From a checkpoint of a small sound classifier: norm batchnorm, batches of 256.
Rows from block 6, named by matrix and row number. Each number is 200 + 40 x the weight over its row's rms, rounded and kept within 0 to 999. All counts start at 0. After the name is the row's rms in percent of the matrix's.
# conv: 3x3 conv (model.blocks.6.conv.weight, 288x160x3x3), inputs 23-45, a 3x3 kernel for each
conv.69,103,130,104,240,106,194,239,234,251,175,192,217,174,221,231,162,185,179,177,187,197,232,218,159,177,191,180,225,213,199,213,155,265,140,269,224,216,193,185,142,180,221,179,249,199,160,223,125,172,236,266,230,94,212,163,219,197,205,237,193,308,156,215,199,232,221,176,252,232,244,166,168,230,220,161,198,266,229,187,124,178,176,201,153,199,182,243,150,287,156,216,269,197,169,243,208,251,177,224,205,217,189,177,186,170,326,190,201,140,239,207,163,223,220,158,194,136,183,226,232,272,228,173,163,188,229,208,231,225,227,192,223,232,177,172,182,188,235,194,270,135,177,199,198,173,124,141,201,238,127,278,160,254,186,171,206,152,256,214,205,173,194,193,254,194,157,148,111,204,234,199,361,172,200,200,168,134,203,246,178,205,176,208,222,180,177,199,163,145,245,158,273,146,187,209,234,180,168,200,220,210,212,144,290,214,229,250,182
conv.70,100,114,213,140,186,168,218,176,248,226,169,131,136,227,183,235,224,141,207,185,221,231,229,204,201,248,199,227,213,244,252,171,191,255,244,183,210,267,167,203,169,266,185,107,203,165,187,196,180,245,192,204,183,111,189,180,161,192,228,174,192,261,203,220,167,218,226,137,252,245,210,215,183,159,158,206,177,277,215,173,213,239,202,162,163,211,266,184,173,144,202,165,287,210,244,136,96,268,154,172,193,259,196,128,260,220,200,239,223,275,214,165,188,199,265,235,131,192,214,219,136,114,232,241,237,209,212,222,247,161,215,134,216,260,138,187,218,248,203,172,230,177,234,187,244,218,214,223,228,277,155,173,263,159,252,115,216,164,195,198,163,251,238,146,184,220,174,160,140,168,229,259,225,176,244,177,168,217,107,195,133,176,208,265,220,140,171,133,197,194,222,274,203,289,146,170,229,287,221,305,227,231,229,151,140,223,240,263
conv.71,102,164,119,194,155,194,266,156,243,164,185,176,218,195,136,195,237,222,215,155,156,266,177,151,259,227,209,255,265,174,270,121,194,162,221,247,165,222,224,126,150,218,217,197,278,177,158,178,234,246,154,261,192,228,191,254,194,233,248,126,203,229,178,296,161,199,230,192,258,223,180,225,223,211,204,179,181,234,187,193,137,152,189,137,253,150,204,163,139,156,124,112,197,198,129,181,212,258,150,191,178,206,232,255,166,245,236,261,191,209,176,211,117,182,209,228,271,280,187,162,140,187,275,234,193,211,244,171,208,199,174,166,179,200,212,205,157,200,185,142,183,182,241,211,278,162,163,259,179,270,121,298,181,201,207,179,309,171,197,181,211,149,161,194,196,195,173,227,204,226,162,270,167,199,181,170,226,231,204,179,163,215,178,179,190,239,221,170,154,236,179,228,186,153,162,216,160,179,208,158,236,249,184,168,234,290,210,255
conv.72,099,274,194,231,263,142,181,183,146,225,231,107,269,189,164,196,236,233,141,212,228,201,259,250,189,142,153,133,190,193,191,125,254,214,198,200,220,220,202,230,260,242,166,142,168,190,163,218,174,230,200,274,195,222,137,148,205,223,201,185,157,236,168,183,152,225,155,258,182,218,182,223,157,213,136,194,230,252,196,255,179,172,198,186,222,221,205,250,156,212,119,155,201,212,268,257,152,199,166,168,134,213,209,216,220,248,237,263,188,217,182,211,170,241,136,184,152,261,231,263,265,136,140,218,189,222,175,174,185,167,196,209,164,143,190,203,205,169,187,175,210,223,137,166,182,244,225,144,212,258,165,298,170,215,209,204,159,150,189,193,138,232,273,187,148,176,200,154,226,260,248,96,242,195,206,204,178,266,176,224,178,320,248,158,233,240,248,132,267,204,175,171,223,321,216,214,268,184,189,133,260,148,215,254,142,199,136,257
conv.73,098,219,166,174,248,149,184,247,260,225,160,177,195,270,209,189,245,160,238,274,203,160,214,190,216,205,123,246,171,208,204,167,220,153,198,194,221,173,297,172,191,171,114,166,209,287,253,237,229,202,229,214,286,250,223,195,216,162,179,160,168,246,174,221,256,126,210,199,152,239,191,253,238,158,225,174,169,257,218,213,172,262,219,157,176,166,170,194,244,195,201,147,189,216,140,210,164,249,240,142,234,147,263,144,219,244,156,183,221,140,238,190,113,266,125,124,202,159,166,201,166,192,202,246,157,190,190,167,270,249,217,240,184,160,223,121,161,182,172,233,173,228,198,222,214,173,252,234,226,202,206,196,225,210,177,188,154,176,223,268,177,209,226,195,197,125,203,170,137,199,177,185,205,153,191,164,214,241,305,168,251,269,127,207,290,239,178,180,227,196,157,136,176,253,181,223,254,171,165,179,230,109,202,174,220,185,129,199
conv.74,101,270,255,203,199,200,259,164,198,178,212,165,185,162,273,156,246,237,206,141,148,137,226,203,191,252,251,146,299,199,228,283,130,260,162,207,170,232,265,152,184,255,225,179,183,122,245,243,196,221,159,144,226,236,222,234,147,234,219,243,214,222,150,177,169,243,187,157,160,138,242,179,190,254,191,141,296,205,185,172,240,224,160,210,214,224,157,215,185,189,179,138,201,204,215,174,238,184,244,197,174,162,170,161,268,162,194,199,223,216,221,207,125,166,169,188,183,167,199,202,167,230,213,128,223,202,262,218,214,182,214,187,189,164,262,191,157,282,246,263,183,203,137,202,250,213,141,235,194,280,240,263,152,140,164,205,228,148,248,186,246,224,245,218,227,173,251,226,144,175,276,240,146,191,185,217,318,190,177,120,187,189,181,238,141,137,160,244,145,190,214,177,296,157,214,206,189,227,265,226,238,188,189,170,227,204,226,193
conv.75,099,156,238,159,167,136,195,138,234,167,248,205,168,146,287,220,124,218,170,159,183,170,181,235,173,194,262,152,188,187,158,282,201,180,161,254,253,225,219,232,185,193,192,175,199,202,260,159,201,158,211,245,261,106,246,167,188,194,128,233,134,230,196,231,123,172,171,222,258,168,142,209,223,238,206,199,166,137,130,194,249,193,195,198,155,185,254,187,204,151,126,181,242,238,246,206,135,190,211,174,214,252,234,219,181,232,218,200,144,190,199,194,218,199,175,174,135,217,178,213,155,179,179,173,212,139,191,138,185,162,223,217,235,205,289,233,225,189,211,192,172,281,223,139,211,189,171,162,229,182,153,239,192,189,281,174,187,145,143,201,130,227,209,208,104,200,183,209,239,217,167,271,190,144,305,165,256,168,262,177,172,264,161,135,236,207,158,159,163,194,247,214,246,264,244,279,193,225,173,280,171,213,284,239,196,172,172,272
conv.76,102,257,205,207,199,235,178,233,209,122,152,181,158,193,185,261,191,213,191,261,225,193,186,264,119,215,143,194,186,215,266,204,223,256,146,164,168,150,195,220,246,152,158,182,201,173,147,240,239,205,169,147,191,184,210,178,205,217,280,240,191,134,182,170,204,191,201,146,260,224,149,167,201,233,213,165,257,143,192,209,216,183,167,254,211,212,218,225,166,172,196,160,146,167,141,205,177,235,135,257,241,212,160,141,234,250,133,171,181,243,226,179,245,232,248,201,209,191,164,203,257,210,223,215,152,273,182,159,283,155,247,180,188,148,171,173,161,222,161,152,131,217,180,261,186,207,177,226,230,200,135,140,186,167,222,155,234,180,210,237,155,171,166,178,196,203,194,173,115,199,181,241,208,130,227,257,178,180,189,177,78,182,203,177,242,302,162,195,148,132,174,256,235,233,234,208,218,234,197,195,164,178,181,231,228,194,210,178
conv.77,100,190,276,224,143,159,240,231,205,124,197,228,210,262,187,164,152,236,171,197,187,104,199,139,159,218,224,197,133,158,190,273,261,158,216,189,151,190,164,200,144,208,274,179,201,220,170,204,176,221,161,180,219,248,295,247,170,194,194,278,245,162,187,150,243,186,179,166,94,228,164,242,239,171,251,161,160,257,176,162,165,205,210,245,222,241,198,133,197,241,164,226,150,231,207,198,194,231,238,210,231,189,221,174,179,151,233,247,151,174,218,162,145,147,251,307,193,176,212,258,267,194,219,151,194,171,160,193,166,119,150,190,227,170,213,226,221,178,145,277,165,197,158,202,247,248,223,282,113,257,255,266,176,144,184,158,177,207,235,256,196,179,109,173,122,247,185,150,224,172,234,219,164,179,254,190,164,211,157,220,251,187,225,155,224,207,175,197,204,234,212,154,250,194,140,201,261,212,225,156,238,196,204,240,211,225,234,150
conv.78,099,213,189,223,194,171,150,184,221,230,197,223,232,186,159,180,197,171,231,176,241,139,178,148,172,161,188,189,246,199,211,175,145,205,199,243,221,226,171,198,124,233,230,216,166,184,202,160,177,146,200,141,161,276,226,241,220,248,216,199,146,184,213,202,164,195,200,197,232,174,130,173,274,230,207,258,197,307,177,228,195,157,238,192,158,250,176,194,162,154,144,137,163,154,240,242,133,159,187,273,173,200,197,241,245,183,183,239,230,204,150,135,162,141,194,256,217,216,234,273,196,208,217,270,148,227,201,197,214,167,230,210,194,252,164,232,171,169,222,171,181,176,202,178,249,207,260,239,183,228,247,155,58,166,93,210,176,215,154,188,222,181,145,264,210,194,201,226,178,255,261,209,155,194,168,141,287,276,236,164,155,180,167,221,134,251,217,172,236,186,248,220,171,237,214,251,222,183,201,123,175,184,209,249,264,179,213,194
conv.79,102,233,237,194,189,187,172,214,210,208,179,238,189,120,208,229,164,195,196,219,188,153,223,220,215,162,149,141,279,209,201,162,139,153,168,200,267,160,205,182,221,157,228,242,268,267,128,261,247,194,97,165,198,186,204,162,234,141,249,160,187,190,234,193,100,125,221,225,190,189,198,219,231,214,241,204,135,123,171,154,112,230,230,205,167,275,145,139,156,215,225,180,218,242,203,149,101,209,187,233,277,204,188,178,268,237,188,179,174,145,179,201,208,208,190,153,222,192,224,232,190,234,239,241,199,206,199,187,167,176,202,233,254,180,225,177,209,173,260,162,204,222,200,185,173,151,159,168,149,245,257,222,176,226,266,180,169,293,217,209,194,113,157,190,199,185,202,149,173,173,220,197,204,212,149,226,258,279,190,144,126,194,273,191,257,180,244,198,223,183,183,187,236,198,201,287,178,114,213,150,237,137,274,198,264,275,274,196
conv.80,096,147,205,207,174,164,169,270,226,189,176,209,145,214,227,152,225,185,221,250,240,238,184,263,194,283,236,246,175,197,127,184,132,177,173,161,204,250,195,182,227,150,189,201,171,292,189,144,179,201,219,184,119,143,135,193,132,179,178,241,269,232,215,167,162,150,186,239,170,276,156,196,212,155,174,194,261,256,218,219,139,129,221,147,224,215,237,308,186,246,187,223,246,260,141,163,247,167,213,161,170,143,237,110,243,162,138,195,222,195,195,213,164,138,253,220,105,177,187,197,186,241,178,218,183,177,234,175,166,235,168,173,196,213,258,229,195,188,294,140,125,184,156,210,174,197,195,235,173,196,190,214,329,191,208,218,200,120,207,230,162,150,226,250,256,130,189,193,252,193,193,286,138,107,236,204,160,273,252,204,185,265,262,230,235,202,171,109,198,163,198,176,134,143,216,169,204,175,200,197,294,214,156,201,168,158,203,256
conv.81,102,202,207,227,212,285,185,229,221,216,144,196,180,241,223,243,180,138,202,261,150,238,263,196,205,158,211,271,209,237,216,160,198,82,297,271,214,236,204,252,205,173,190,248,202,262,143,217,167,207,210,165,166,235,256,132,215,194,126,183,230,169,206,161,139,227,204,173,201,236,222,296,242,196,164,235,159,227,234,264,206,203,265,187,132,217,211,175,183,221,249,231,208,177,230,193,259,212,231,186,235,169,196,194,152,176,168,147,215,193,219,220,196,219,183,229,180,116,203,286,138,198,258,226,199,166,247,237,192,205,190,230,218,202,170,192,243,207,216,223,210,222,259,170,231,204,196,176,286,216,199,281,240,210,196,183,250,280,153,231,183,160,228,185,178,178,168,121,127,266,285,152,182,228,213,169,183,281,155,209,196,180,192,136,201,182,315,175,214,212,184,186,197,253,189,162,183,166,173,180,190,132,174,169,205,181,121,161
conv.82,101,169,212,172,213,245,172,231,203,260,174,239,274,195,168,234,207,142,207,245,162,313,123,198,180,257,185,172,205,217,153,211,284,149,199,229,254,238,204,148,245,161,178,204,232,225,181,213,193,196,115,266,158,245,179,223,168,204,189,257,189,234,250,228,222,138,170,182,254,103,281,208,119,196,207,185,194,196,225,257,196,163,245,304,120,142,218,239,219,199,142,166,189,236,137,206,204,167,188,201,268,149,191,224,202,206,317,264,195,240,242,265,142,192,230,248,198,203,183,205,184,215,165,239,202,200,212,205,133,162,263,205,172,177,128,238,213,175,227,243,253,222,153,208,183,152,271,246,169,250,213,254,182,184,218,175,269,121,245,199,229,189,157,215,235,197,214,221,173,147,239,212,249,230,225,195,210,160,233,234,227,210,180,161,155,274,188,162,252,229,248,200,174,203,163,228,219,167,220,121,172,244,135,241,235,185,228,212
conv.83,102,211,271,157,187,207,100,217,154,211,219,213,189,203,233,218,194,209,191,249,191,211,185,189,191,212,138,168,209,158,210,150,245,315,208,186,207,190,250,251,160,219,220,249,185,207,260,240,149,240,233,203,179,156,222,203,202,179,189,213,295,256,230,238,284,193,138,202,206,312,225,209,185,211,152,202,174,178,278,156,208,290,269,229,321,152,202,265,180,234,259,178,205,199,295,243,247,292,188,216,172,261,224,196,188,181,170,152,139,145,204,213,158,207,163,195,115,159,163,160,225,185,204,116,192,220,275,263,270,201,213,235,228,171,208,134,172,181,180,152,245,244,201,265,192,171,214,228,213,173,175,202,151,265,231,204,241,258,202,165,218,208,170,145,154,204,123,155,245,218,175,168,169,287,191,223,175,213,183,174,238,277,203,176,199,226,166,221,212,166,174,181,175,100,244,213,184,195,177,196,203,189,156,188,155,251,225,178
conv.84,100,239,284,246,159,241,247,175,202,157,265,243,193,140,163,165,192,192,189,179,250,228,190,207,210,174,209,198,181,188,187,229,131,227,180,251,281,181,278,209,160,127,186,211,257,170,168,208,199,163,239,189,185,172,242,203,208,217,215,185,189,266,197,139,207,235,210,210,191,163,212,182,214,211,216,229,249,212,206,190,182,168,239,253,202,146,151,305,169,268,210,186,217,255,201,145,131,164,210,163,231,163,189,196,149,152,171,219,206,194,208,183,192,185,145,175,225,261,199,216,118,169,179,185,190,192,185,142,186,69,211,239,125,183,166,248,216,192,140,177,158,139,223,260,190,195,152,209,197,270,192,177,203,178,203,163,233,140,136,212,198,218,217,199,271,176,198,190,200,182,160,168,262,251,175,183,224,184,179,172,184,225,208,222,157,187,183,239,225,214,163,169,228,168,234,177,195,151,135,213,174,201,147,198,145,198,209,142
conv.85,100,288,301,171,152,204,208,234,183,226,140,206,184,231,173,186,161,164,218,169,237,204,222,237,354,240,212,185,214,211,229,207,243,190,161,271,208,123,207,203,286,176,163,115,136,184,176,196,127,256,228,210,110,182,173,257,221,237,142,249,218,225,178,158,214,174,126,217,159,178,153,233,175,227,221,225,218,217,151,174,190,187,194,275,167,213,208,193,308,171,173,141,200,186,186,178,213,162,186,163,229,248,211,186,216,239,199,195,137,218,157,187,220,251,146,125,212,279,194,118,195,232,285,251,185,223,164,237,214,187,252,144,226,207,248,213,243,165,185,316,195,195,185,250,242,144,202,212,217,214,173,155,183,207,206,265,216,205,219,153,138,220,223,193,109,207,208,234,202,233,210,117,105,174,217,170,222,164,242,179,214,152,190,154,182,148,159,171,217,204,208,246,193,193,139,149,202,221,177,206,167,217,152,173,225,216,195,264
conv.86,099,235,148,222,208,196,194,225,237,231,238,203,189,163,159,194,85,247,208,115,201,191,230,273,209,226,173,230,224,149,214,223,229,236,231,151,204,202,206,112,225,205,170,134,226,237,237,246,193,159,172,277,196,211,199,252,245,170,225,149,188,196,197,244,249,240,119,139,255,256,177,215,209,221,104,197,231,257,192,190,234,162,191,223,179,227,220,264,139,182,162,142,240,225,192,222,189,141,206,195,234,205,226,247,212,136,239,215,173,230,207,170,182,207,300,199,231,248,115,204,235,155,171,172,180,202,199,188,220,231,255,150,222,191,198,256,204,279,231,188,196,142,181,183,265,159,207,220,193,167,227,226,199,251,208,233,201,227,169,137,186,199,162,242,177,118,159,242,254,203,143,215,164,261,198,212,178,161,157,237,308,190,173,188,169,141,171,236,224,210,221,212,206,238,220,192,165,172,192,140,211,147,199,209,233,185,141,275
conv.87,103,216,214,200,173,147,155,222,220,194,177,133,201,196,218,199,149,178,160,233,160,270,198,155,242,126,210,247,217,189,230,195,212,242,234,206,147,270,103,212,242,268,270,194,198,222,280,236,288,163,208,278,227,207,203,184,133,149,159,205,232,239,202,308,186,179,161,255,273,161,210,156,181,178,160,172,244,252,172,173,214,273,167,315,199,185,237,171,219,181,216,207,249,180,190,171,271,196,174,229,208,221,223,123,219,209,199,186,151,185,214,208,227,204,245,152,214,169,195,154,263,218,160,147,146,211,245,225,129,263,203,144,165,158,222,141,160,188,215,190,230,243,201,246,257,177,260,214,198,282,188,284,194,213,197,240,190,196,253,234,172,183,161,321,262,215,231,279,200,173,216,136,184,213,140,155,218,213,175,201,246,207,238,209,175,131,161,162,184,251,161,202,218,142,190,234,185,229,171,145,191,218,232,182,252,185,218,170
conv.88,097,196,160,243,206,179,200,245,180,296,142,217,246,278,269,142,215,154,173,190,173,231,210,248,159,228,194,170,257,207,227,178,173,185,210,224,192,213,197,215,156,141,268,214,214,178,197,111,179,132,241,197,231,203,157,256,204,210,225,256,169,220,143,165,191,248,251,190,248,264,308,169,144,170,207,277,219,252,204,200,164,207,182,194,205,178,235,260,171,212,186,201,166,175,209,194,223,249,192,151,219,172,231,227,227,236,274,212,142,199,132,190,129,198,166,179,192,200,203,205,217,138,204,197,183,209,174,192,328,165,145,236,271,233,118,181,230,165,211,186,120,175,176,144,257,202,161,126,164,244,146,197,252,153,170,120,172,225,175,230,186,197,234,173,239,173,175,265,211,112,227,204,155,125,156,109,270,273,205,212,148,178,239,194,184,119,218,196,206,281,206,215,165,182,174,174,137,189,231,233,237,277,190,176,145,237,240,231
conv.89,099,141,247,243,202,249,255,243,205,205,259,197,221,279,191,193,239,180,155,127,121,141,237,171,194,200,176,194,199,200,120,251,189,100,242,202,135,188,181,166,215,188,210,170,258,202,283,158,275,259,125,248,189,244,158,196,214,201,138,161,215,193,150,337,267,217,259,257,168,184,142,266,192,158,237,241,228,259,219,185,251,234,159,346,129,259,223,157,203,250,191,207,267,211,194,197,190,157,143,189,181,143,212,139,176,199,206,200,161,178,122,162,225,210,202,186,238,144,170,160,236,210,191,138,280,178,257,170,218,270,211,247,182,176,217,251,205,202,289,187,197,154,214,98,176,182,156,163,175,222,168,143,228,226,215,152,178,203,217,234,198,232,150,210,229,156,193,233,146,199,206,215,235,161,267,237,218,159,212,212,253,176,158,216,221,214,197,200,252,221,206,212,209,217,202,285,230,153,235,222,183,170,216,201,208,121,190,226
conv.90,103,219,231,301,149,274,119,229,236,227,220,188,183,250,234,197,232,201,158,235,171,191,187,132,152,206,262,157,186,175,164,139,193,165,217,233,184,196,189,152,174,189,148,251,193,181,175,154,144,206,238,279,194,159,118,114,223,219,167,150,118,202,179,229,203,219,157,178,226,180,125,230,139,243,219,220,171,157,227,199,208,219,226,228,205,223,181,154,218,259,144,196,223,181,227,132,215,254,241,175,255,190,166,192,166,130,166,224,253,158,213,221,244,253,201,237,232,237,237,229,203,106,137,124,132,196,171,293,254,232,219,146,199,210,193,184,206,174,199,140,254,222,154,218,265,236,157,200,237,186,199,218,192,201,225,229,243,207,188,199,183,188,206,176,136,152,188,202,159,237,170,178,167,223,230,229,182,184,280,213,182,233,256,218,203,227,183,175,183,199,247,284,236,239,159,175,206,167,163,182,198,167,230,207,246,197,222,305
conv.91,101,258,195,177,186,240,200,252,180,166,135,174,198,126,210,181,276,130,260,137,242,168,225,186,218,223,195,177,228,182,200,197,253,182,106,191,257,185,191,212,241,296,136,193,189,227,207,247,148,241,144,204,244,297,158,121,251,163,178,183,268,225,230,209,111,199,198,186,205,189,188,110,292,175,193,186,107,173,158,214,226,163,181,186,165,194,234,227,239,202,212,204,227,204,234,158,191,231,194,153,151,205,177,232,268,207,223,212,133,196,205,257,202,283,152,198,279,147,189,235,228,181,191,220,131,202,230,180,146,160,199,249,259,155,125,205,215,276,214,125,156,253,112,255,261,254,194,204,204,159,246,182,224,233,135,194,193,188,175,191,251,180,196,266,192,220,213,228,189,233,170,107,197,255,147,172,162,249,114,231,221,195,227,217,239,164,149,151,258,213,248,215,221,182,210,192,183,184,227,318,199,222,265,183,211,192,153,273
conv.92,101,195,204,187,241,232,192,170,199,281,265,182,220,213,268,179,256,210,150,202,172,221,256,243,171,203,214,196,196,241,177,199,213,207,217,152,216,233,228,144,224,161,223,248,240,99,218,261,238,227,208,202,201,234,163,163,213,261,215,179,129,245,204,217,211,189,237,206,216,158,220,180,196,201,187,202,185,194,184,196,177,227,252,137,184,221,160,209,153,127,219,188,157,180,166,168,67,249,189,244,156,220,263,166,179,199,220,180,249,266,243,163,237,119,163,162,168,199,155,181,173,299,221,270,226,162,171,240,179,241,160,240,181,248,205,219,183,160,151,119,202,267,247,147,174,170,183,135,271,141,254,215,149,176,213,144,171,230,225,193,308,201,151,196,170,243,167,232,166,169,265,183,160,243,211,131,201,177,223,189,156,206,172,158,217,251,196,226,197,174,218,227,163,224,200,216,202,256,171,220,243,198,282,210,175,290,142,242
conv.93,099,203,272,275,214,205,213,169,170,173,268,202,122,159,190,225,179,207,278,206,194,275,198,158,237,193,152,171,176,163,221,248,217,225,227,204,177,170,206,204,275,186,238,194,119,181,210,183,146,153,156,229,267,150,186,223,146,158,199,223,264,226,185,157,221,204,188,180,235,318,167,282,197,177,186,172,153,204,206,200,218,187,198,199,239,208,204,196,251,250,249,244,157,212,175,195,209,164,195,185,169,193,211,235,167,179,221,225,148,220,169,205,189,194,115,108,185,156,199,95,128,267,183,161,219,178,203,152,161,216,239,176,171,173,194,249,212,199,222,171,192,220,206,177,280,204,257,205,141,166,186,224,221,272,162,230,215,146,179,210,178,225,193,142,170,177,181,226,242,151,199,142,258,210,154,158,142,283,228,175,186,196,180,272,151,173,254,175,186,239,266,243,155,200,221,205,239,197,198,210,171,188,160,165,241,203,193,147
conv.94,103,143,187,237,117,192,218,253,224,159,221,200,203,93,227,201,208,186,126,184,213,173,245,146,264,250,169,211,278,235,168,166,225,175,324,171,270,199,201,180,218,154,185,180,285,220,200,250,215,221,233,242,162,178,201,193,174,195,179,155,256,228,176,185,241,151,156,220,185,235,203,196,167,239,200,218,189,167,211,173,193,180,194,274,199,197,202,207,237,103,187,220,203,171,216,182,283,208,184,154,133,158,157,159,218,191,196,219,195,184,269,238,146,60,215,143,144,271,129,121,203,222,271,266,226,171,157,156,197,222,192,165,209,215,204,174,189,141,171,125,227,236,246,184,222,229,220,244,235,166,174,239,177,220,129,159,161,241,212,235,231,233,220,256,222,162,161,183,256,181,204,237,197,176,161,285,142,165,226,254,158,184,174,144,262,219,230,170,250,206,199,197,192,150,210,221,167,203,225,178,174,178,236,165,232,246,217,114
conv.95,098,261,120,187,226,188,223,238,216,186,172,196,202,169,191,220,232,149,252,207,133,200,247,155,129,214,179,159,236,200,167,173,183,206,195,190,127,132,244,99,201,173,247,190,147,225,252,120,169,192,116,318,211,225,140,119,191,245,171,241,254,216,199,215,166,230,248,174,206,279,212,187,150,188,182,188,121,243,286,214,240,287,208,207,200,199,179,185,179,207,169,251,235,286,236,240,192,286,143,249,197,183,222,239,178,221,183,128,223,207,228,223,210,163,215,233,238,190,176,161,182,193,231,255,174,203,213,201,187,221,179,211,174,172,204,252,262,176,177,287,162,227,203,157,237,225,158,183,218,208,177,184,174,279,211,145,227,179,183,170,177,220,184,152,200,180,203,170,116,217,175,230,186,206,243,176,209,242,214,206,185,175,209,129,183,210,157,167,209,246,195,189,186,204,164,222,142,201,194,171,149,225,189,193,170,197,241,223
conv.96,100,117,195,194,161,175,240,140,211,223,165,231,182,156,192,271,247,226,220,183,163,256,232,172,191,219,184,195,227,173,166,189,203,243,195,166,234,181,223,220,147,147,176,110,159,251,183,196,179,165,168,210,154,197,184,198,188,198,212,163,162,272,229,253,180,251,267,166,191,236,185,166,207,160,179,125,200,197,190,206,197,233,179,205,174,170,184,218,162,241,201,215,205,174,190,170,247,169,187,176,160,233,162,186,200,206,146,238,195,206,207,167,157,201,246,191,137,205,207,288,152,196,235,191,129,211,120,150,172,170,224,227,204,191,237,216,181,246,132,163,262,161,187,264,174,245,258,221,192,191,172,146,208,201,198,196,204,150,186,218,168,185,170,201,143,197,218,190,213,162,178,219,127,212,216,173,152,147,248,274,223,181,226,191,221,182,207,139,197,268,103,212,253,235,151,316,169,91,219,164,219,234,207,168,233,213,126,228
conv.97,099,213,214,172,193,195,179,180,207,196,206,214,136,133,248,132,274,210,207,228,159,122,207,180,178,300,158,225,161,167,214,189,246,230,219,139,146,230,202,164,182,290,166,164,218,167,136,249,144,228,220,228,157,228,153,218,226,128,157,232,241,135,211,249,189,170,135,228,271,204,175,266,221,203,188,225,191,163,200,223,200,149,177,248,148,196,107,157,221,173,181,221,207,183,179,179,207,200,239,155,228,162,157,195,166,223,143,219,208,193,221,189,193,205,249,168,195,81,231,225,222,199,206,228,182,226,232,251,260,176,161,181,174,186,134,233,179,275,125,279,237,227,263,183,241,164,186,185,158,167,265,215,207,241,229,179,144,194,254,157,242,214,213,165,191,215,165,177,179,150,139,255,173,244,251,301,198,125,188,306,272,130,269,219,219,197,173,176,184,225,224,168,301,259,198,192,248,245,157,223,215,147,232,218,198,245,157,172
conv.98,098,216,129,201,156,203,194,269,158,116,131,163,242,214,160,128,199,256,118,214,194,208,188,188,140,162,266,175,211,214,155,137,114,197,171,225,206,147,198,222,198,216,187,290,178,146,142,149,194,212,252,184,239,164,178,140,116,180,284,171,228,231,196,223,200,280,236,160,224,196,164,198,245,207,159,142,257,181,278,231,252,211,139,164,233,219,184,237,231,195,252,202,249,179,181,248,298,140,220,202,217,220,156,193,165,187,200,210,200,193,185,188,240,208,244,189,192,245,179,204,240,155,230,245,169,233,247,135,155,192,257,205,240,228,202,178,229,251,200,177,221,175,300,156,182,238,197,169,198,170,175,223,245,224,152,162,165,219,194,218,179,199,206,274,261,146,193,209,215,97,135,171,223,190,177,264,200,165,262,182,218,176,245,266,199,109,192,285,250,215,184,225,104,216,211,112,241,222,170,141,243,155,188,222,212,258,204,178
conv.99,099,90,197,140,189,224,188,253,163,140,263,174,235,174,144,218,165,159,150,178,189,192,199,252,152,219,269,226,230,141,246,150,228,233,199,141,216,167,188,211,166,155,268,218,229,173,206,200,227,214,227,204,182,187,215,191,186,197,158,256,169,203,232,182,202,270,201,189,186,177,272,204,260,197,231,138,222,189,238,193,169,246,150,194,160,182,169,153,145,234,271,191,280,220,184,196,272,226,151,263,183,225,215,150,201,146,218,217,269,232,214,202,213,206,158,168,168,186,184,236,231,221,155,196,150,262,241,180,224,138,159,192,216,277,181,136,208,238,249,226,174,231,177,187,161,194,159,95,214,244,238,179,257,203,169,219,146,216,214,185,197,151,196,233,212,242,188,218,170,223,248,237,211,195,176,238,161,176,203,223,152,186,172,263,244,208,195,227,213,166,248,242,224,222,174,276,197,267,169,255,168,202,249,281,227,157,238,162
conv.100,101,182,222,191,273,227,194,148,255,212,221,225,168,145,246,162,243,283,152,192,212,215,232,214,236,228,233,123,156,207,146,188,238,161,216,190,184,166,203,178,214,246,106,169,166,232,215,227,181,224,107,163,248,284,235,137,192,107,195,249,246,212,260,202,237,219,221,183,117,177,274,187,188,162,175,206,128,244,153,262,230,176,187,188,273,140,228,173,167,230,170,163,236,161,118,248,160,278,205,136,128,218,239,202,252,217,270,222,158,207,172,229,177,243,194,167,213,174,203,186,220,123,191,94,187,234,244,99,326,150,215,229,221,238,170,240,216,263,162,169,92,224,220,209,268,217,172,170,139,205,248,140,209,210,135,238,156,193,181,148,225,251,140,235,229,253,188,273,243,220,204,209,191,193,174,195,266,253,260,251,156,179,222,227,128,163,173,261,228,99,163,203,196,151,203,235,246,150,181,170,217,139,247,211,228,200,189,196
conv.101,104,248,188,247,89,197,267,173,192,218,192,143,151,165,218,247,196,175,233,204,199,256,196,211,200,150,178,183,197,245,154,228,187,177,154,204,229,198,168,206,203,219,166,169,143,215,226,209,218,126,256,217,286,149,168,205,174,237,164,149,125,233,142,122,177,202,199,186,233,96,212,138,205,204,222,203,260,155,245,273,135,211,258,193,182,134,219,184,202,99,198,270,184,120,175,150,164,242,137,116,207,215,202,228,149,217,155,191,159,239,274,214,229,244,257,174,164,227,143,202,182,138,229,184,198,223,156,215,254,170,224,107,214,210,214,212,270,136,194,260,210,163,202,218,113,163,255,266,252,201,231,183,223,244,212,192,238,211,223,223,235,194,197,169,238,221,204,122,166,160,165,213,193,175,238,160,278,241,213,210,110,171,203,162,221,190,215,194,209,261,188,214,276,247,211,215,240,169,240,266,161,152,250,156,167,248,202,184
conv.102,099,241,155,217,208,215,229,143,249,217,188,138,190,226,185,208,131,213,159,183,158,173,160,181,202,213,189,235,230,264,188,119,268,154,169,258,212,197,227,182,136,250,230,179,193,176,209,168,200,110,243,118,219,190,164,199,213,201,223,166,171,172,233,222,123,205,141,215,266,163,172,195,142,141,239,210,243,201,120,180,249,154,222,167,212,205,183,207,224,203,189,255,226,210,177,214,259,232,204,191,216,221,162,190,229,226,150,228,145,193,190,223,199,194,177,208,244,158,252,191,193,236,201,189,234,209,193,240,199,178,150,217,275,171,236,157,237,179,198,154,222,200,249,212,164,203,263,280,172,250,195,220,176,241,219,98,98,172,179,228,250,211,239,173,238,176,215,230,175,190,194,179,182,260,165,155,195,187,190,210,155,220,215,98,211,124,219,179,183,208,213,164,272,194,212,300,173,186,206,237,276,176,247,241,182,209,150,256